python train.py --train_examples=90422 --horizontal_flip=true --rotation_deg=10 --vocab_size=1482 --encoder_norm_position="sandwich" --encoder_mlp_ratio=4 --decoder_mlp_ratio=3 --decoder_parallel_block=false --decoder_dropout=0.1 --decoder_positions="learned" --beta1=0.8 --eps=1e-08 --batch_size=64 --final_lr_fraction=0.01 --warmup_steps=1830
Rows from block 3 of the text decoder of a small image captioner, named by matrix and row number. Rows with one number belong to one neuron. Each number is 128 + 32 x the weight over its row's rms, rounded and kept within 0 to 255. All counts start at 0.
After each neuron's rows are labels from the 100 texts, of 14976, where the neuron reaches its highest value: "tokens" is the input token at the peak. Only what is clearly more common there than usual is listed. The data: photos of plants and fungi (iNaturalist).
# fc1: MLP up (decoder.blocks.3.mlp.fc1.weight, 384x128), inputs 0-127
# fc2: MLP down (decoder.blocks.3.mlp.fc2.weight, 128x384, transposed), outputs 0-127

fc1.123 [ 94 107 142 192 124 113 139 124 123 169 159 124 158 118 125 105 145 153 229 145 166 114 137 145 195 161 127 149 119 154 131 155  96 126 146 128 135 108 127 157  81 128 171  56 114 168 107 181  76 173 100 136 141 118 153 207 128 162 149 170 115 129  74 156 112 123 171 118 125 139  98 103 140 133  53 132 126 100 193 126 113 160 129 135 165 149 145  64  62 233  80 160 142 116 115 116  85 131 132 128 118  97 157 132 128 151 151 159 125 127 110 134 194 159 167 126 134 164 118 103 110 162 171 113 102 136  99  97]
fc2.123 [138 110 148 125 142  82 156 144  87 160 127 124 133 113 124  43  93 162 129 174 126 133 109 106 167 135 106 121 120 167 168 186 160 125  80 111 129 142 107 143 111 128 182  74 146  96 137 175 115 161 110 192 180 147 114 158 142  85 117 141 115 106 127 127  88 148 155  58 202  75 143 111 100 111  99  96  75 128 178 123 168 132 119 191 107 160 100 115  89 192 110 128  98 114 116  85  83 132 140 152  83 131 167 161 163 101  59 139 157 112 121 222 161 106 118 145 121 153 143 188 125 135 118 124 117 161  92 151]
tokens: "order"; "sassafras"; "linaria"

fc1.286 [111 100 108 185 142 129 146 108  96 119  97 146 192 127 148 100 150 170 171 173 122 177  98 123 178 137 168 102 147 150 151 103 113  98 106 137 146 117 113 109  59 115 106  75  99 178 106 193  77 190  81 128 108 102 152 180 139 130 150 199 124  89  96 133 121 147 141  82 141 140 133  63 148 109  38  89 146  95 147 199  98 104 156 108 134 135 168 126  94 156 117 181 133 136 100 101  69 129 116 132 122 140 158 116 140 118 130 181 178 119  95 150 181 180 132 122 114 144 184 113 135 106 168 124  99 134  96 121]
fc2.286 [123 172  98  90 109 142 119 129 113 134 205  87  99  90 148  71 161 115 126 126 103  86 126 166 174 164 132 135 197 168 128 161 107  92 102 114 131 107 104 136 100  80 179  70 106  96 119 171 121 153  93 111 118 103  86 142 143 130 174 180 150 138 106 159  96 110 122 110 155 143 126 115  96  92 114 149 135  92 116 156 138 110  99 137 124 124 127 130 158 225 127 138 131  95  68 153  94 126 147 162 114 170 138 132 135 105 166 139 103 151  64 111 240 132 172 116  98  74 101 126 150 119 171 101 200 143 177 145]
tokens: "barrel"; "and"; "cottontop"

fc1.288 [ 98 115  97 167 121 151 136 132 145 100 106  94 202  95 146 115 155 131 215 150 158 158 122 100 164 146 170 116 114 141 129  86 169  89  82 151 152  99 144  83 120 120 126   0 140 131 104 143  69 147 116 119 101 110 169 142 116 100 113 200 150 112 103 126  75 110 124 161  95 163 113 113 108 117  61 121 159 106 122  86 141 141 143 163 122 125 156  92 120 145 157 184 181 180 126 131 102 116 140 132 125 115 143  78 112 138 147 185 157 148 150 123 237 121 120 119 147 133 172 135 101 110 108 161 123  92 108 130]
fc2.288 [143 180 166 105  61 180 139 108 143 107 128 120 128 121 174 136  98  87 144 149 148 134 173 153  88 158 161 151 114 132 130 121 138 140 172 127 119  91 170 124 144 134 128 188  96 123  92 119 174 160  92  97 101 139 149  87 155  88  69 116 108 205 136 155 120 103  86 144 145 128  78 126 142 175 144 147 120 140 154 151 127 114 130  87 179 164 106 134 118  66 121 150 111  40 112  89 109 113 119 161 133 169 110 144 149  56 114 112 137 165 125 113 177 102 111 126 148 105 101 136 132 196 114 178 206 160 145 224]
tokens: "baccharis"; "coyotebrush"; "cottontop"; "candle"

fc1.19 [142 159  91 119  85 120  56 113  97 106 136 157 112 132 153 118 144 114 122 178 127  78  48 198 124 164 141 147 180 179 119 164 110 102 153 154 144  84  95 131  90 152 159 152 122 142  59 150 144 157 125 126  54 115 111 118 168 153 170 176 118  89 100 100 186 122 163  90  98 109  97 140  98  99 122 136 196 102 183 165  65 134 101  75 127 165 127 172 114 168 146 135 157 130  92 107 157 138 109 137 128 134 118 104 163 118 102  94 177 130 101 126  86 132 119 112 144 140 106  83 121 129 205 103 129 187 172 107]
fc2.19 [104  94 145 133 159 106 132 139 145 167 165 115 102 144  82 146 152 127 139  87 156 144 168  97  89  76 162 119  72 117 120 143  86 131 110 122 116 135 135 118 125 132 113 131 129 176 130 124  99  96 132 127 180 136 144 154  95  93 110  57 129 150 174 141  74 115  24 115 197 145 141 163 107 173 142 116 111 174  88  80 175 150 165 170  99 105 178  66 149  99 118 149  56 114 111 157 129 101 157  96 165 125  85 171 115  87 174 150 122  92 156  87 167 130  77 144  86 177 128 155 132 125  85 185 158  90 100 118]
tokens: ","

fc1.32 [154 159  95 183 111 124 180 147  80 164  99 141 131 125 102 128 158 139 122 113 107  67 138  98 139  56 142  76 109 104 115 118 164 113 117 134 181 148 151 154 107 151 147 151 103 180 103 188  83  98  86 152 190 170 144 139 178 142  90 125 124 133 152  98 150 154  92 117 191 148 104 146 146 148 139 195  78 130 162  96 157  83 164 116 121 147 112 116  91 146 120 145 166  94 107 102  92 124 172  95 177 110  93 144 109 148 159 198 103  75 110 158 122 136 144 118  75 177 107 162  58 147 173  93 134 143  77 161]
fc2.32 [180 157  67 101 150 117 150 139 164  56 116 129 135 176 123  96 149 169 135 150  86 135 118 131 153  86 142 118 138 156 106  75  88  90 126 148  95 137 114 107 139  67 166 142 142 151  91 120  93 118  64 150 143 125 184 161 125  86 148 124 122  86 123 135 207 155 155  69 146  90 113  75 215  98 112 134 136 161 101 152 126 145 184 137 194 100 190 122 137 115 202 149 119 100 180  92 131 154 129 116 135 128 151 165 154 165 137 101 146  80 151  81 144 110 132 163 118 128 168 137 169 107 135 125 104  91 124 188]
tokens: "family"

fc1.303 [172 107 129 157 167 151 148 112  90 194 161 144 158 123 136 100  94 136 110 139 164 136 161  99 156 167 203 123 152 177 131 143 138 132  77 118 155 108 124  96 117 133 125 174  55 114 110 109  91 181 116 137 129 123 169 157 132 152 113 106 114  97 162 182 109 143 119  91 168 119  77 102 165  85  84  84 129 128 179 161 145  98 170  54 104 143 130 151  33 105  92 171 102 174 146  67  75 125 119 128 109 137 162 101  83 129 131 129 114 105 114 142 127 197 126 149 134 183 153 168  91  84 115 156 105  98  96 108]
fc2.303 [112 152  90 160  83 182 181 133 150 186  92 128  95 124 154 127  89 151 103  91 120  85  84 119  22 155 101 131 128 126 183 163 114 120 176 146 144 130 147 174 100 123 124 111 202 163 171 119 154 129 122 117 109 142  63 164  92  41 102 119 187 128 122 131 147 157 122 148 113 155 155 140 126 112 166 185 145 177  68  90 133 154 110 201 108 128 116  76 122 154 110 119  81 126 119 162 129 141 137 132 123 133  99 155 133 138 128  92 117 106 120 112  86  56 110 149 113 159 148  97 171  89  96  98 134 126 165 161]
tokens: "barrel"; "("; "hedgehog"

fc1.383 [106  71  64 147 135 121  75 134 107 122  70 143  98 129 113 110  95 169 124 162 101 107 126  98 177 116 159 146 165 170 152 132 112  84 101 155 138 128 145  85  90 126 140 152 156 114 111 172 101 144 198 126 119  96 115 187 120 128 207 122  77 141 136 154  78 125  85 161 124 108 152 121  91  99 134 166 114 146  86 170  97 100 144  77 147 118 120 141  92 144 118 175  86 141 153  86 110 115 137 134 127 113 129 155 107  96 104 190 170  79  36 111  83 177 127 140 128 136 243 164 118 137 144 125  88 135 123 129]
fc2.383 [ 89 151 172  64  79  95 118 137 105 113 155 110 127  91 105 158 172  85  85 116 124  78 110 157  84 145 148 158 122  76  80 145 151 102 156 168  95  83 120 146  99 137  76 132 115 106 147  94 155 157  69  75 134 122 117  20 116 132 102 173 172 169 140 121 124 156 161 155 124 125  73 169 138 134 128 121 162 106 143 147 161 193 113 107  87  89 147 118 215 124 121 115 156 146 113 171 118 133 136 115  97 136  87 135 151  97 156 140 105 185 201 120 130  88  85 183 129 111  96  90 129 132 142 138 160 127 134  87]
tokens: "barrel"; "ilex"; "hoof"

fc1.372 [112 127 102 175  85 112  98  91  70 156 139 115 111 103  60 112 101 140 134 135 165  45 132 130 140  93 113 143 207 155 133 101 147 125  93 143 239 127 141  55  84 101 124 164 100 119 112 154 122 112 141 179  78  74 143 146 140 171 131 104 134 119 149 119 145 132  95  82 153 107 132 137 113 155 123 110 135 116 158 172  71  73 127  94 132 155 108 109  86 138 143 199 122 110 150 120  80 113 133  39  77 104 121 139 110 147 169 164 129  83 122 112  86 128 169 105 108 122 152 106 104  74 121 140 142 148  95 114]
fc2.372 [120 127 143 141 127 187 153 133 138  88 164 128 142 125 169 131 135 205 128 149  81 159 102 113 116 129 145 114 108 108  97 213  60 146 151 186 108 142 129 187 175 172 172 164 164 176 130 185 162 115 129 149 132 133 120 124 163 140 170 149  79 120  73 167  97 169 152  96 119 102 106 137 143  80 107 159 117 109 121  81 167 216 131 168 156 135 140 126 138 163  80  77 147 145 100 129 132 150 166 170 176 125 134  88 115 158  95 159 161 173 113 143  90 156 112 152 149 132 129 146  59 181 122  77 125  95 105 147]
tokens: "procumbent"; "family"; "("

fc1.380 [ 71 124  66 103 179 144 127 124 108  87 130 188 144 128 175 100 107 141 126 151 172 155  82 191 168 136 149 193 193 178 161 130 136  86 144 185 150 150  98 152 148 138 181 167 182 143 156 149 162 128  86 157 136 126 111 112 128  81 116 193  94 112 112 184 147 171 129 121 126 110 175 159 116  97 155 119 180 155 130 175 123 125  96  83 165 140 115 168 143 148  84 130 142 136 102 115 134 157 111  93 164 100 157 132 156 109 145 157 168 141  53 151 103 178 134 108 170 114 181 122 144 161 188 130 102 161 111 109]
fc2.380 [163 104 174 117  96  94 126 140  95 178 131  96  78 135  88 119 127  76 121  90  85 144 162  82  62 148 116  59  58  39  77 178 145 169 115 146  64  75 133 124 117 149 106  85 113 142 129  94 107 111 139 128 157 133 126 102 113 118 113  79 171 178 152 106  96 118 111 160 158 127  76 114 131 163 168 156  93 124 139 118 151 152 120 169 108  92 140 118 139  52 149 159 121 123 147  93 123 138 137 141  99 115  68 165  90 116 119 176 136 117 164 117 160  91 102 156 107 106  89 145 138 112  56 134 156  89 174 144]
tokens: "sugar"; "ashleaf"; "suckling"

fc1.317 [120 103 153 175 135 126 106 152 136 144 148 120 169 150  92 123  97 137 226 129 126  51 138 159 183 138 136 145 189 153 133 104 103 136  77 122 169 151 162 162 136  94 130  58  80 137 124 171  98 142 116 183 102 104 120 149 110 161 126 179 130  94 121 116 163 136  77  62 109 161 133  92  76 135  55 149 121 125 106 150 130 137 111 147 105 142 138 141 133 154 148 196 152 127 139 113  92 128 130  89 140 152 150  71 144 164 157 121 120 152 138 173 196 138 218  87  70 121  96 126 130 135 164 157 157 172 125 162]
fc2.317 [109 109 180 255 144 125 151 136 113 139 144 133 125 150 124 134  71 143 184 108 134 117  81 156 146 108 122 159 159  97 126  91 113 146 119 163 153 127 134 166  94 109  79 106 156  93 160 150 139 137  93 174 117 176 124 143 137 112 114 170 147 136 159  94 148 175  86 137 184 109 142 148 103  97 129 124  91 154  64 134 134 143  52 209 186 137 144  93 112 175 106 129 135 120 151 110  93 160 153 105 150 130 112 136 101 160 145 188 136 154 147 201 156 110 166 182  70  84 112 103  97 127  82 120 135 133  99 155]
tokens: "family"; "pedunculate"

fc1.212 [134  78 141 129 224 129 105 134 128 170 138 203 164 124 144  74 120 118 102 138 108 115 113  91 164 144  92 165 165 122 156 135 101 119 136 101 140 138  84 111 124 112 146 154 108  83 100 134 130 135 113  82 171 104 104 127 105 145 101 145 108 158 147 207 102  81  95 168  70 142 168 116 128 140  98 123 197  85 206 175 104 129 134  47 113 137 127 135 101 151  66 174  97 171 167 120 118 136 129  98 113 105 171 118 113 105 108  51 146 110  78 121 104 153 172 130  86 126 174 136 134 123 148 175  86 115 106  96]
fc2.212 [ 91 136  87 151  28 160 134 163  98 137 135 103  54 126 141 153 139 144 145  96 150  89 114 148  86 106  74 119 117 129 115 159  93 123 136 171 133  80 134 140  95 171  90 108 178 156 148 164 153 123 118 152 138 121 113  84 122  88 151 158 152 167  73 128 144 165 186 142 163  98  76 100 126 147 149 156  95 158 114  73 176 158 139 158 111 115 105  80 153 135 136  86 181  54  91 155 106 121 188 112 133 119 123 192 170 123  95 178 101 134 123 134 128  79  82 142 148 117  78 115  91 137 103  93 192 125 146 156]
tokens: "viper's"; "angelica"; "("; "barrel"

fc1.334 [109 109 107 132  66 161  87  56  85 195 132 139 142 136 140 128 161 136 135 125 140 137 100 113 147 108 148 161 183 172  83 174 169 129 172 150 140  87 131  84  82 123 115 157 144 124 130 136 116 148 199 155  69  47 149 151 109 101 121 101 119 120 122 195  72 128 174 132 119 121 142 110 108 138 116 118 177 101 139 145  98 136 177 157  78 126 126 136  99 147 127 167 196 137 106  89 147  86 107 113 102  88  99 134  87  90 171 155 126  56  93  94 110 118 103 147 113 135 112 166  92  59 100 120 106 141 181  72]
fc2.334 [144 164  95 104 188 132 183 123 180 115 117 139 160 172 143  85 101 116 109 115 133 167 111  89 117 151 171 148  93  92 165  82  88 136 127 134  92 155 145 133 194 189 135 126 145 150 132  97 118 160  91 138 183 176  84  91 116 121 135 114 109 132 157 150 103 203 128  97 137 128 125 138 145 122 133  94 100 192 150 143 111 158 116  77 137 147  74 128 134 155 137 123  79 118 127 136 151 117 122 140 110 166 146  94 169 151  77  74 153 155 145 190  93 119  68 176 144 148 196  91 101 194 129 130  98  94  63 196]
tokens: ","

fc1.102 [125  70  81 128 188 157 110 152 146  84  65 159 122 141 203  88 136 157  94 171 113 121 101 164 149 135 121 128 191 158 154 175 125  91 173 115 110 126 144  94 143 151 133 153 140 137 123 148 129 153 172 127 138 141 107 169 127 134 150 155 105 126  87 133 240  94 163 161  78 115 161 130  98  72 144 145 141 168 132 185 118 128 151  29 109  98 120 170 116 176 109 113 136  95 125  80 143 121 153 132 131 107 145  75 154 120 102 118 137  87  49 129 102 180 130 107  86 106 110 126 119 118 156 121 130 179 133  85]
fc2.102 [103 121 139 129 110 122 166 163 111 163 151 117  72 116 131 162 156  86 102  93 124 121 153  73 102 122 111 143  67  43 118 121 106 113 150 155 155  83 123 113  90 106  87 143 123  96 134 130 107 105 128 106 163  95 180  89 120 117 101 114 133 180 143 120  37 148  75 131 157 186 127 122 106 180 136 155 121 105 124 111 161 144 174 182 127 159 147  79 151  85 101 168 112 150  98 189 127 157 170 106 138 134  44 189  93  87 167 142 168  94 171  92 167  95 101 142 143 142 118  91 126 158  78 125 165 112 173 147]
tokens: "english"; "hobblebush"; "persimmon"; "beech"

fc1.256 [148 141 161 169 184 177 127 164 135 176 139 175 155 101 143  67 151 128  98 124  75 133  86  34 110 136 126 116 104 117 126 172 124 109 145  90 104 106 123 117 112  90  78 168 135  85  86 136 124 148 132 133 174 117 121 153  90 144 110 115  76 124 112 140 114  85  70 161 118 117 145 128  96 207  81 131 151  69 225  87  94 130 167  94 140 147 153 108  66 154  87 167  99 131 162  79 127 137 145  97 143 125 164 111 141 147 109  97 138  73 138 154 109 129 109 133  93 135 179 115 124  53 120 149 157  97 124 109]
fc2.256 [132 128 107 103  73 147 147 134 109 120 134  92 104 120 159 165 133 159 128  94 155 108 138 164 182 121 111 118 153 156 112 149  89  95 171 174 119 115 114 174 111  96 145 104 165 162 154 198 130 157 117 145  79 111 162 102 122 114 139 175 135 183 135 119 149 168 224 132 122  85 124 155 194  81 182 153 134 100  69 165 136 161 110 137 166 127  97 115 177  99 104  49 176 124  96 162  94 108 115 153  98 120 104 111 156 104 145 156 151 144 115 105  92 115 122  67 150 107  75 100 121 167 117  96 151 221 160  94]
tokens: ","; "cucumber"

fc1.57 [187 136 150 137 106 114 155 113  77 156 106 121 104 112 122 109 119 111 113 133  94 121  46 151 111 104  92 120 128 135 132 150 111 141 178 138 151 105 121 160  64 134  97 143 178 115 105 217 149 115 171 183 137 120 115  99 135 154 135 119 111 108 108  47 167 131 124 115 131 101 164 132 144 119 102 119 119 114 206 210 104 109 134 111 130 150 160 196 173 125 170 124 126  63  65  62 166 134  88 139 100 126 106 128 120 113  93 132 155 115  70 150 114  82 135 117 149 108 161 138  94  94 140  48 159 190 106 102]
fc2.57 [101 114 110 109 146 126 101 135 145  65 143 107 137 122  84 181 130 171 156 178 143 140 127 199 147  87 159 142 115 129 123 143 130 128 142 105 113 134 164  76 190  89 173 117 147 192  95  90 175 161 144 113 138 103 142 174 103 130 139 107  59 113 166 158 136 158  56  94 135 166 116 113 109 182 159 112 153 170  57 122 141 135 128 119 143 144 115 112 153 157  91 127  78 151 170 155 123  84 190  92 185 121 155  73 147 185 119 109 177 105 168  99 110 151 125 151  82 130 136 119 154 126 151 216 134 112 152 169]
tokens: "witch"; "fat"; "pink"

fc1.346 [142  75 146 126 108 146  92 129 169 118 146 123 136 108 145 131 131 186 147 152 125 135 129  72 137 116 120 106 153 143 157 196 197 170 171  96 114  74 100 176 102 100 154 145 128  77 129 104 148 170 214 155  91  82 143 142  83 137  98  95 134 115 129 200 105 121 122  87 152 145 133 116  73 169  95 101 149 106 124 135  67 120 153 153 122 173 109 160  52 131 107 169 145 180 133  84 140 116 129  99  75 126 156  96 102  87 119 140  74 102 133  88 106 127 135 175  96  92  95 122 108 100 140 160 149  67 160  65]
fc2.346 [ 95 156  94 174 164  89 176 105  85 177 120  88 138 163 109 102 138 116 129  99 142 132  99 151 184 128 112 152 164 153 142  52  68 155 122 113 136 159 100 119 151 142  85 130 157 161 130 144 136 113  67 112 232 154  87 112 149 119 136 141 102 106 131  85 136 173 172 135  84 125 143 109  91 106  63 102 108 157 120 116 106 140 110  69 111 116 110 105 160 123 139 116 152  97  66 166  80 164 157 128 140 120  88 126 119 148  98  69 132 149 116 189 126  91  94 133 156 202 149 162  95 160  72 135 115 143  69  98]
tokens: ","

fc1.231 [113 137  84 166 133 133 117  97  78 154 121 144 124 118  74 101 139 140 125 157 141  74  66 166 120 148 152 192 189 176  83  57 116 129 162 163 150 123 153  64 129 127  97 147 175 122  96 115 167 109 164 150 116 139 120 141 149 104  94 139 137 116 100 136 131 129  71 166  85  79 142 164 107 151 106 112 225 105 155 115 121 152 146 123 111 134 152 120 151 146 110 180 145 151 122 103 203  73  90  85 143 112 136  64 133 183 171 113 158  94 103  84  81  95 137  93 124 157 177 172 112  92 171 144 120 154 115 118]
fc2.231 [141  92 150  86 169 134 121 135 125 157 145 149  99 160 199 131 123  90 121 101 169 130 123  87 127  95 110  73  97  78 126 172 135 152 105 126 105 103  85 132 166 186 143  93 134 164 148 161 140 115 136  97 106 111 141  80 102 197 137  92 100 182 153 131  93 124 162 100 155 143  76 105 121  91 141 124  71 145  98 137 133 142  98 127 121 111 103 155 122 107 172  46 115 109 145 114  63 176 147 176 136 170  91 191  65 118  61  87 116 149 139 207 130 107  73 192 129 103 107 105 111 146 104 133 137  96 128 166]
tokens: "order"

fc1.56 [134 121 116 142 101 130 152 159 107 151 159 120 108  55 105  97  86 161 145 135 116  86 162 115 134  67  90 138 110 172 137 131 197 168 127 104 189  73  96 117 133  88 101 149 127  59 159 121 137 134 110 232 120 146 148 136 128 149  47  89 117 130 132 115 106 148  67 128  95 131 147 158  80 178 133 107 126  97 195  80 102 118 153 118 142 140  74 127 106 143 125 150 148 111 136 145 118 151 185  11 146 105 126 105 114 119 110 147 136  93 165 139 106 118 187 109 130  96 117 103 158 138  86 110 147 116 143 155]
fc2.56 [123  74 111 110 195 169 130 139 165  80 147  81 141 131 146  90 163  82 100 103 106 140 111 124 121 157 138 110 133  92 166 143  82 126 156 207  95 193 146 174 147 120 153 137 162 160  97 113 135 142 141 112 140 204 156 120 154 218 154 147 111  76  69 153 121 121 176  73 101  86 117 170 142  98 123  94 146 149 147 178  78 116  86 110 144 113  87 172 132 149  91  89 115  86  99 151 168 125 107 157 103 123 183  84 143 180 126  92 129 134  80 187  78 139 122 148 120 113 131 154 112 136 150 121  98 106 152 100]
tokens: "family"; "order"

fc1.255 [111 106 128 207 186 146 158 143 115 142 122 138 169 126 163  86 149 151 191 176 101 109 118 118 202 118 131 111 132 148 144 125 127  95 139 130 141  88 133 107  61 110 104  85 135 130  99 183  75 130 109 152 152 138 157 175 120 126 143 152 141 102  88 131 116 149 133  88 115 146 122 121 140 158  30 123 145  92 201 145  49  76 137 107 143 132 134 107  55 217 101 156 132 130 105  88 109 133 124 130 104 117 182  86 121 162 173 136 135  77  98 140 175 159 162 112 114 152 129 178 125 134 131  93 109 141  78 158]
fc2.255 [ 96  99 137 147 126 136 174 153  69 130 109 127 131 109 126  88 162 145 197 123 165 139 147 134 185 125 113 102  88 139 116 178 113 120 102 149 157 116 103 102  25 203 130  68 117 165 119 169 122 111  91 170 146 137 120 148 139 130 132 200 106 147  31  93 112 126 109 104 143 103 107  95 133 134 132  99 120  97 136  93 153 108 142 131 131 157 187 123 106 180  97 132 160  77  84 191 118 156 144 137 166 182 161 164 148 157 114 137 164 115  76 146 225 121 154 115 132 115 130 134 140 152 142  78 137 168 134 135]
tokens: "barrel"; "-"; "cottontop"; "hedgehog"

fc1.141 [128 128 106 164 144 132 170 143 139 134 122 159 146 135  97 154 168 115 192 185 163 130 150 176 194 126 143 150 119 114 128  81 121 170  93 126 116 100 156  87 148 110  94  46 122 178 123 129  71 101  67 127 128 115 147 155 170 147  90 160 157 110  74 120 176 117 162  52 114 153 108 113 168 110  94 146 121 137 119 135 142 144 100 126 127 142 143 102  79 176 143 165 130 124 154 129 145 144 122 150 143  93 153 124 127 189 161 169 137 143 149 148 255 124 146  74 121 163 131 161 128 157 199 133 124 151  58 128]
fc2.141 [107 143 135 129 122 202 124 137 168  81 145  99  98 107 135 157 193  76 127 115 113 115 143 167 135 117 107 119 157 131  76 140  92 137  92 122 139  45  95  63 141 104 125 159 149 127 115 144 163  65  49 139 149  82 141 120 103 184  81 106 137 161 153 149  88  51 138 196 126 122 108 113 121 131 133 148 121 107 134 147 190 170 116  92 114 129 183 109 156 123 153 158 116 118  99 118 171 132 147 106 124 126 124 138 181 113 191 119 105 173 113  78 123  71 173  87 144 116  97 122 139 151 121  83 159 168 125  51]
tokens: "order"; "("; "boneset"

fc1.146 [184 122 186 161 150 116 145 128 142 130 144 132 161 107 211 151 151 151 134 109 112 121 181 121 151 134 109  96 107 125 162 190 119 129 174 103 131 150 118 200 143 141 169 162  74 111 163 116 133 154 166 197 152 137 157 149 119 133  49 106 104  99 141 158 150 143 137  56 172 147 145 134 109 133 140 108 139 143 123  69  91 148 161 154  78 129  94  85  46 160  86  91 201 127 156 130 160 166 146 145 129 109 194 111 115 135 112  80  90 107 159 148 111 152 126 159 118 147  56 139 118 133 127 127  93  80 163 156]
fc2.146 [ 81 112 105 147 126 156 203 154 102 111 126 104 116 123 125 101 143 113  85 139 158  68 170 163 100 132 152 152 133 181 114  84 138  83 131  97 116  81  83  54  94 136  65 105 163  85 159 157 112 120  60  89 109 124 136 128 161 132  85 129  96 145 127  48 106 175 167 145 123 155 107 125 122 136 156 145 132  54  95 154  81 135  92  97 159 128 163  94 188 108 102 159 101  81  98 162 122 108 122 119 129 129 113 173 128 149 162 155 124 157 169 133 154 135 146 166 202 146 158 142 179 146  95  83 122 177 151  85]
tokens: "linnaea"; "rudbeckia"; "lysimachia"; "clintonia"

fc1.88 [145  86 158 154 125 160  75 115 120 111 166 166 130  72 121 142 161 158 128 130 151 109 144 126 148 112 111 162 160 137  99  89  81 133 107 168 194 165 147  59 126  95  99 144 127 117 143 118  88 179 123  81 145  56 101 140 107 156 129 163  68 119 119 103 149  66 113 151 126 147 171 110 118 125 141 175 177 105 142 110 140 121 153 181  98 120 125 127 104 155  55 144 166 161 122 136 165  92 108  67 104 140 193 135 102 134 186 202 114 116  96  84  83  93 118 102  87 160  88 112 150 108 127 172 125 164 133  54]
fc2.88 [107 137 131 113 174 157 163 137  98 139  82 119 110 135 150  98 111  92 137 166  89 219 137 128 132 120 130  95 108 127 138 156 152 100 144  89  81 132 118 129 144 183 123 135 152 178 163 194 152 140 144 226 109 147 156  52 147 126 111 139 137 121 121 175 154 209 131 116 115 102 102 138 144  94  98  93 140 170  74 158  77 110 105 135 156 107 104 140 122 126 171  95 113 115 146 126 122 188  85 202 133 168  90 138 168 138  74  79 148 157 103 183 109 135  82 165 155 118 144 169 110 147 122  83 122  72 109 157]
tokens: ","; "order"; "-"

fc1.296 [162 102 171 189 189 114 141 185 115 100 127 152 121 116 175 110 158 106 149 149  99 119 157 135 115 167  96 169 143 138 196 121 137 111 171 130 119 153 136 174 114 108 186 138 179 120 154 107  99 173 134 180 154 160 146 114 154 129 145 176 119 165  65 139 116 196  71 143 139 107 147 165 140 147 158  95 120 139 124 152 144  38 105 126 135 154 120 121 163 134  85  89 122 157 215  98 150 151 122 144 144 134 111 169 145  99  88 182 104 162 167  85  79 149 134 108  90  99 118  83 123 179 175 153 126 148  76 163]
fc2.296 [112 131 106  35  87 122 114 131 147 153 162 131 121 189 114 178 104 102 129 167  77 177 123 103 112 128 138  74 202  86  76 138 177 140 112 139 134  86  83 144 161 111 126 116 112 115  65 158 207 112 100 152 116 102 142 129  95 199  90 143 152 151 153 130 167  66 128 156 116 132 111 115 127 138 191 141  41 137 121  71  97 124 138 120 112 119 151 144 192  93 119 149 113 136 137 160 101 174  83 101 114 121  73 126 115 105 137 169 145 164 177  89 137 111 148 135 170 125 129 117 170 124 119 169 163 126 127  90]
tokens: "english"; "order"; "family"; "-"

fc1.30 [141 134 137 212  96  99 154 131 119 154 157  96 118 150 106 130 132 118 214 154 134  57 140 126 171 146  98 153 114 113 106 149 130 135 118 111 137 140 145 142  57 134 133  68 149 156  97 176  91 120 101 153 147 108 166 186 116 152 116 148 144 106  68 104 154  90 138  86 132 136 118 140 127 163  26 109  90  94 169 121  95 138 125 140 166 154 137  89 108 247 138 137 144 111 122 113 122 112 144 128 116 106 115 129 108 175 149 156 117  99 142 145 196 117 144 120 136 159 123 152  92 146 177  95 135 160  31 124]
fc2.30 [103 108 106 177 133 124 181 140  72 128 155 120 117 123  76  81  77 101 146 134 172  99 165 120 148 121  83 172 101 113 120 130 130 122 110 118  94 122 124  85  95 124 153  98 191  95 149 119 143 107  88 168 210 133  93 158 169 130 111 119  88 138  89 128 102 145 114  47 137  81 146 115  93 117 100  90  74 114 177  93 114 148 112 134 138 155  62  90 121 173  92  96  88  98 115 173 118 147  84 144 124  98 125 144 117 125  93 181 145 120 139 169 145  62  85 164 146 130 114 190 145 136 121  99 130 127  50 197]
tokens: "order"

fc1.211 [132 105 137 190 111 102 105 163 157 136 140 133 190 163 163 103 115 169 183 167  97 140  82 163 194 117  85 127 147 181 108 152 100  98 130 120 113 155 116 168 137 134 121  59  95 136 118 173  89 167 139 174 118 108 145 206  96 103 147 204 125  82  87 164 117 126 141 120 120 134 152  97 141 103  45  60 146 145 117 161 101 153 130 133 130 130 142 142 103 230  95 154 114 148 120 102 101 118 179 115 103 132 134 129 126 155 106 112 124 147  98 148 191 152 174 140  44 138 112 101 143 149 139 114  91 144 130 139]
fc2.211 [117 154  94 162  62 113 112 170 134 144 141 152 155 161 121 127 109 129 125 182 103  76 118 123 118 133 116 166 182 143  92  73 142  94  88 118 151  67 125 110 130 114 130  75 126 149 123 108 178  99 128  94 126 141 125 124  37  76 147 170 153  85  96 157 122  46 180 178  96 157  84 142 104 116 114 157 124 115 162  98 106 150  53 151 137 140 166 124 123 139 143 151 117 155  77 126 156  88 190 108 136 144  87 144 121 120 134 111  99 129 170 105 172  64 110 107  94 169 153  86  85 125 175  84 140 145 193 108]
tokens: "sugar"; "joshua"; "bigtooth"; "swamp"